{
  "tokenizer": "word",
  "encoder_arch": "resnet",
  "encoder_avg_pool_shortcut": true,
  "decoder_width": 256,
  "decoder_layers": 7,
  "decoder_norm_position": "pre",
  "decoder_layer_scale_init": 1.0,
  "init": "torch_default",
  "batch_size": 128
}
Rows from block 4 of the image encoder of a small image captioner, named by matrix and row number. Rows with one number belong to one channel. Each number is 128 + 24 x the weight over its row's rms, rounded and kept within 0 to 255. All counts start at 0. Numbers have three digits each.
Before each channel's rows are labels from the 100 images, of 14976, where the channel reaches its highest value: "strongest on" is what is common among them. Only what is clearly more common there than usual is listed. The data: regions of photos with short descriptions (Visual Genome). In brackets: how many of the 100, against the usual share in percent.
# convs0: first 3x3 conv (encoder.blocks.4.convs.0.weight, 160x160x3x3, each kernel summed), inputs 0-79
# convs1: second 3x3 conv (encoder.blocks.4.convs.1.weight, 160x160x3x3, transposed, each kernel summed), outputs 0-79

strongest on: text has "man" (33 vs 8.5)
convs0.81:115141119138090125163160131101101100157143131113109114113088155077101074109123121126070134114132138125108119098082174139149138105120128136096110145160117112135113141134121101137100065083114166118108125104157120111109110100125119138154144078
convs1.81:168086126124156092105139156158117110114130099135114106128115138113095114130124094111142120104099146118131116110109165187062102111140131075146121123136116149151126106132086073112146142123114099171127116138128162145155124123133126128163122131

strongest on: text has "man" (25 vs 8.5)
convs0.80:130116112102098122133126115091149094119172121138118125127147126156142098124120073141115119161136125124142090116129065108173116123151135159092137133088111126110164114150165113143110149149075143114114137159155132120111132101115110100051136176
convs1.80:103152117146152133131140145148084117122138161128099110119119143111075112125081110133082130132150124101127155142103079163079137138090182112141136102128086102121133141115071148090163104109110154112114084093111152120084145079108125120154136181

strongest on: text has "sign" (35 vs 2)
convs0.85:104159124117155124142131121130116118123088112167146113097139107131137123119137122122164078117111125150054089159126124144067114169122113109105152142128114134099122109127135124143115134130129102128127161119205095118128108141126129164141167149
convs1.85:115142156149138199141164065124110122119090118141123120130137129115156123140157121156168134145129101116144106131130156139093116127123112105132101093113130163125118126132069125121158122109128132100131137147145137125142128131156129130101158187

strongest on: text has "man" (36 vs 8.5)
convs0.128:098161097129114121095142176084130123153097103121135114123133128090140117104102139116149135101145132137131126129105137150162097122144103167108117164141153143129111120164128084149161112160082196141111099100148134121100149144124135105163146153
convs1.128:116117099111149138139131133129125130146121091126166138108118151134066098130124111154130104124100123125125109111084119164135114163140119092136145086120131095144114136084153098111107141123146118133092100126128111157130171139121129087098123149

strongest on: text has "man" (27 vs 8.5)
convs0.67:097123134138094097097098083093101083112121120094135130118107114115130097115118152149105131113134143130125147081101184092101110141108142160092100160173120143100121105093116106139124133190148110078113145139112138140104143125121130108158104074
convs1.67:127104091104087117101144151125168106131104141144096121140119182151154118130112113106131093125116115116115128157148163148059116171121124127155111195145124120136093128126180110165137117127144126128138133118152116149124112132139120089104144121

strongest on: text has "zebra" (26 vs 0.6)
convs0.38:144160117145224155140177128121134115098160137111160138122096091156153114134133079149124137121120135122121153109111135091142152135132120127156099156109104127126128140154098112141114140119159156121134172119165119102166126142156136186123140121
convs1.38:109125140155156125134114139088131138135148106124122091116103141089158132111142109124148127142107130130063069110132132126098196121138094137141143120110161109156116142130109091179148124135086143118121155136184114128135106129147114145142100126

strongest on: text has "blue" (25 vs 5.2)
convs0.76:160096171130128108129127083133150145154168081109177120076144146112108159107104118098117144112119132095181156133144103155120136140139092137101143115172095130138099158148125119120104146124119110137113122161142115142161139116099146151120135119
convs1.76:085103164107130170116096089137128074144110100097152118090165131124150137122077114091116147119104121096177124111138103118132108157107116120118086119192095132111097117130120105138134144112095095118108125135126140115105148147108156173123135114

strongest on: text has "red" (28 vs 4.2)
convs0.144:131135143138137155098122157137142112171133115101134168182109115112115119133098148123103148128152136155110120137125103088101116108124155105144116110140118102122142152090138097126071138087106138141119085105129124114123087089122105113120111123
convs1.144:080107134106172204154138163176144142124161115115107148126140138129084125128114117132145094079114147111161137072130111124145129169144134113132142109148151129130100109098163128129112122081136104147125089122136090104162149122127150150133101104

strongest on: text has "sign" (30 vs 2); text has "red" (30 vs 4.2)
convs0.73:170136106119136097168108146116150138149148085135132122150106159174115135129127126079124105170139119205147148127102095098162155112118189132186149129144121112140118142112117129112137147093121112089123133106135100130129095164120110122112163108
convs1.73:134119136124120136157095107148124117127165168103114132133140144120131127157120180101141140129128123100121125102144139116127127126122148114145126100127107079112146132129118105135148080185097133081144184103128096124142086083189118175114136149

strongest on: text has "man" (27 vs 8.5)
convs0.7:114142140124138162109118120115094105124090130116142122122100124133142165111100086133167116114153122138117158163104140123177103091119135151123132144158137153083168127106100132117077127081142141078155110093161163106101128131116102138196085110
convs1.7:120145088142156128116110116111122140148125084109171098131123158161067099117121112129156134122112125123181125166156116132133168145112122158145152139182159098132127095148126103145149132086149122104149159123123128151158155136140103141134120136

strongest on: text has "man" (31 vs 8.5)
convs0.123:099097113104109109079102119180112131147103104142125130121114125136158116118136113116087149112109101161077143140097128124125144105087106153182088126137141125130137146104162117117122048107115074116107124109101097094158107103106112120096132160
convs1.123:144127087130121074113133107134128117112153137131155149118102154144160131099141110160112142159155117119115186134150142146125105099105151108146127108135170093128181112125100111129107086141127157109097152106117137097133122078117134133121121118