From a checkpoint of a small image captioner: 64-pixel images, decoder layers 7.
Rows from block 3 of the image encoder of a small image captioner, named by matrix and row number. Rows with one number belong to one channel. Each number is 200 + 40 x the weight over its row's rms, rounded and kept within 0 to 999. All counts start at 0.
Before each channel's rows are labels from the 100 images, of 14976, where the channel reaches its highest value: "top examples" is what is common among them. Only what is clearly more common there than usual is listed. The data: regions of photos with short descriptions (Visual Genome). In brackets: how many of the 100, against the usual share in percent.
# convs0: first 3x3 conv (encoder.blocks.3.convs.0.weight, 160x160x3x3, each kernel summed), inputs 0-79
# convs1: second 3x3 conv (encoder.blocks.3.convs.1.weight, 160x160x3x3, transposed, each kernel summed), outputs 0-79

top examples: text has "sign" (35 vs 2); text has "red" (28 vs 4.2)
convs0.18,228,190,303,260,193,195,156,245,177,221,188,222,244,270,142,191,221,268,141,143,140,203,198,164,202,173,184,192,209,233,214,181,229,105,236,158,187,188,246,173,227,149,135,213,204,224,222,175,198,178,253,221,259,239,244,197,215,207,161,172,185,130,240,166,232,214,219,195,344,224,189,233,190,261,279,213,284,216,265,161
convs1.18,203,191,247,234,176,169,178,168,161,198,117,182,283,202,154,171,153,171,214,178,210,218,216,170,191,165,183,228,203,125,175,211,214,153,204,119,176,200,219,184,192,191,262,254,188,189,199,118,252,225,119,290,173,180,199,189,168,184,137,207,210,201,147,186,171,218,103,143,227,230,192,148,218,162,188,185,140,211,114,177

top examples: text has "man" (28 vs 8.5)
convs0.102,145,182,219,117,246,171,140,160,158,265,159,144,202,136,177,173,229,166,202,203,219,182,242,182,178,127,149,232,198,138,155,198,198,130,160,265,174,215,252,231,181,208,227,193,146,160,136,154,261,122,223,222,205,145,183,136,231,176,239,135,120,177,210,192,191,181,176,185,180,210,156,168,174,191,218,159,216,212,277,210
convs1.102,180,275,222,215,166,173,184,159,219,182,259,200,272,120,199,147,274,188,234,196,249,248,119,145,206,212,263,205,232,166,240,172,230,243,196,165,158,160,230,287,196,123,210,236,177,201,215,262,196,195,178,245,263,229,218,178,195,216,144,262,199,188,157,174,283,275,212,210,113,224,257,242,261,197,216,177,173,220,183,158

top examples: text has "man" (27 vs 8.5)
convs0.68,256,116,155,204,175,200,118,240,191,244,110,247,167,163,154,179,207,214,201,299,227,160,186,189,109,138,146,241,208,208,107,165,203,180,134,211,138,256,213,217,193,193,171,196,186,146,199,249,262,200,170,256,202,155,201,136,208,197,149,174,243,215,208,211,211,171,214,136,243,161,188,173,218,210,174,198,145,259,192,149
convs1.68,206,219,176,96,131,230,208,177,140,208,243,217,202,214,264,171,156,151,143,233,169,188,207,146,229,270,281,218,125,146,182,258,206,235,114,189,262,189,183,221,221,206,129,151,205,229,170,125,229,198,178,215,151,128,255,249,277,227,118,175,191,225,187,209,259,161,250,207,208,178,225,202,239,250,232,242,198,182,294,232

top examples: text has "man" (27 vs 8.5)
convs0.128,183,263,159,205,248,119,161,208,113,195,190,130,177,223,251,139,198,173,184,242,247,182,275,229,223,267,198,142,212,191,148,191,144,107,194,133,238,233,123,179,206,193,152,188,194,245,111,220,133,164,234,189,187,216,191,185,160,211,168,209,219,213,174,279,207,162,192,263,190,152,233,212,200,249,129,231,175,166,165,190
convs1.128,238,144,173,194,208,261,167,169,191,151,273,226,156,223,228,198,258,208,208,205,195,149,45,95,185,176,177,183,270,231,239,206,212,222,220,224,196,227,169,189,166,214,214,236,174,196,215,269,195,255,152,238,244,242,168,203,177,128,175,115,120,209,263,194,218,188,262,233,208,194,231,163,199,149,266,184,189,281,244,203

top examples: text has "man" (26 vs 8.5)
convs0.17,223,267,167,195,244,169,166,145,181,216,147,246,201,198,178,207,185,150,181,175,206,237,177,191,230,173,198,219,245,206,256,156,216,261,197,235,258,203,200,227,242,176,189,168,168,257,154,104,204,211,153,249,284,172,215,236,197,175,187,307,285,212,141,146,197,178,235,228,121,182,208,155,169,235,198,218,212,253,109,144
convs1.17,223,190,185,356,176,228,183,193,205,151,266,236,169,167,238,145,197,182,314,247,246,129,184,172,190,251,202,210,276,203,236,182,267,243,252,197,192,236,206,186,192,132,171,205,200,242,234,227,261,164,148,177,248,174,256,208,283,218,208,165,205,232,228,260,178,263,193,171,249,206,174,152,203,147,181,205,222,263,256,268

top examples: text has "sign" (28 vs 2)
convs0.61,124,267,223,267,197,203,197,201,165,202,208,223,236,299,199,218,266,237,221,167,157,228,190,259,184,237,230,174,203,176,203,177,192,148,156,157,253,223,163,100,264,257,198,175,202,261,178,231,168,143,195,215,161,193,219,246,259,261,180,165,225,151,167,220,203,188,196,218,165,183,183,206,186,252,185,215,286,152,241,269
convs1.61,195,198,210,286,154,205,257,216,188,214,150,204,242,211,207,277,167,159,229,234,228,211,250,214,181,201,185,210,226,230,250,219,240,274,285,211,192,182,250,251,129,219,192,211,253,116,197,170,231,206,162,297,207,234,168,197,167,99,197,232,187,178,114,211,193,157,194,163,202,238,228,133,228,182,232,216,119,184,134,187

top examples: text has "man" (38 vs 8.5)
convs0.30,156,214,162,252,162,118,194,169,122,242,202,205,113,179,162,209,166,154,180,175,182,211,241,228,163,207,194,222,201,168,235,177,171,252,160,167,106,177,259,155,156,157,125,137,155,221,227,167,213,200,152,210,140,216,264,212,225,236,234,227,200,166,193,107,208,183,192,166,164,181,209,255,159,173,184,176,191,180,167,200
convs1.30,211,195,161,187,209,164,193,186,222,208,279,207,115,176,244,215,144,203,210,168,238,275,254,198,203,186,238,142,266,250,235,230,233,184,197,283,246,211,273,248,234,269,214,172,194,251,270,215,262,187,255,191,255,130,224,148,251,197,236,125,225,318,252,187,191,229,181,220,202,216,169,211,209,149,245,145,205,168,252,195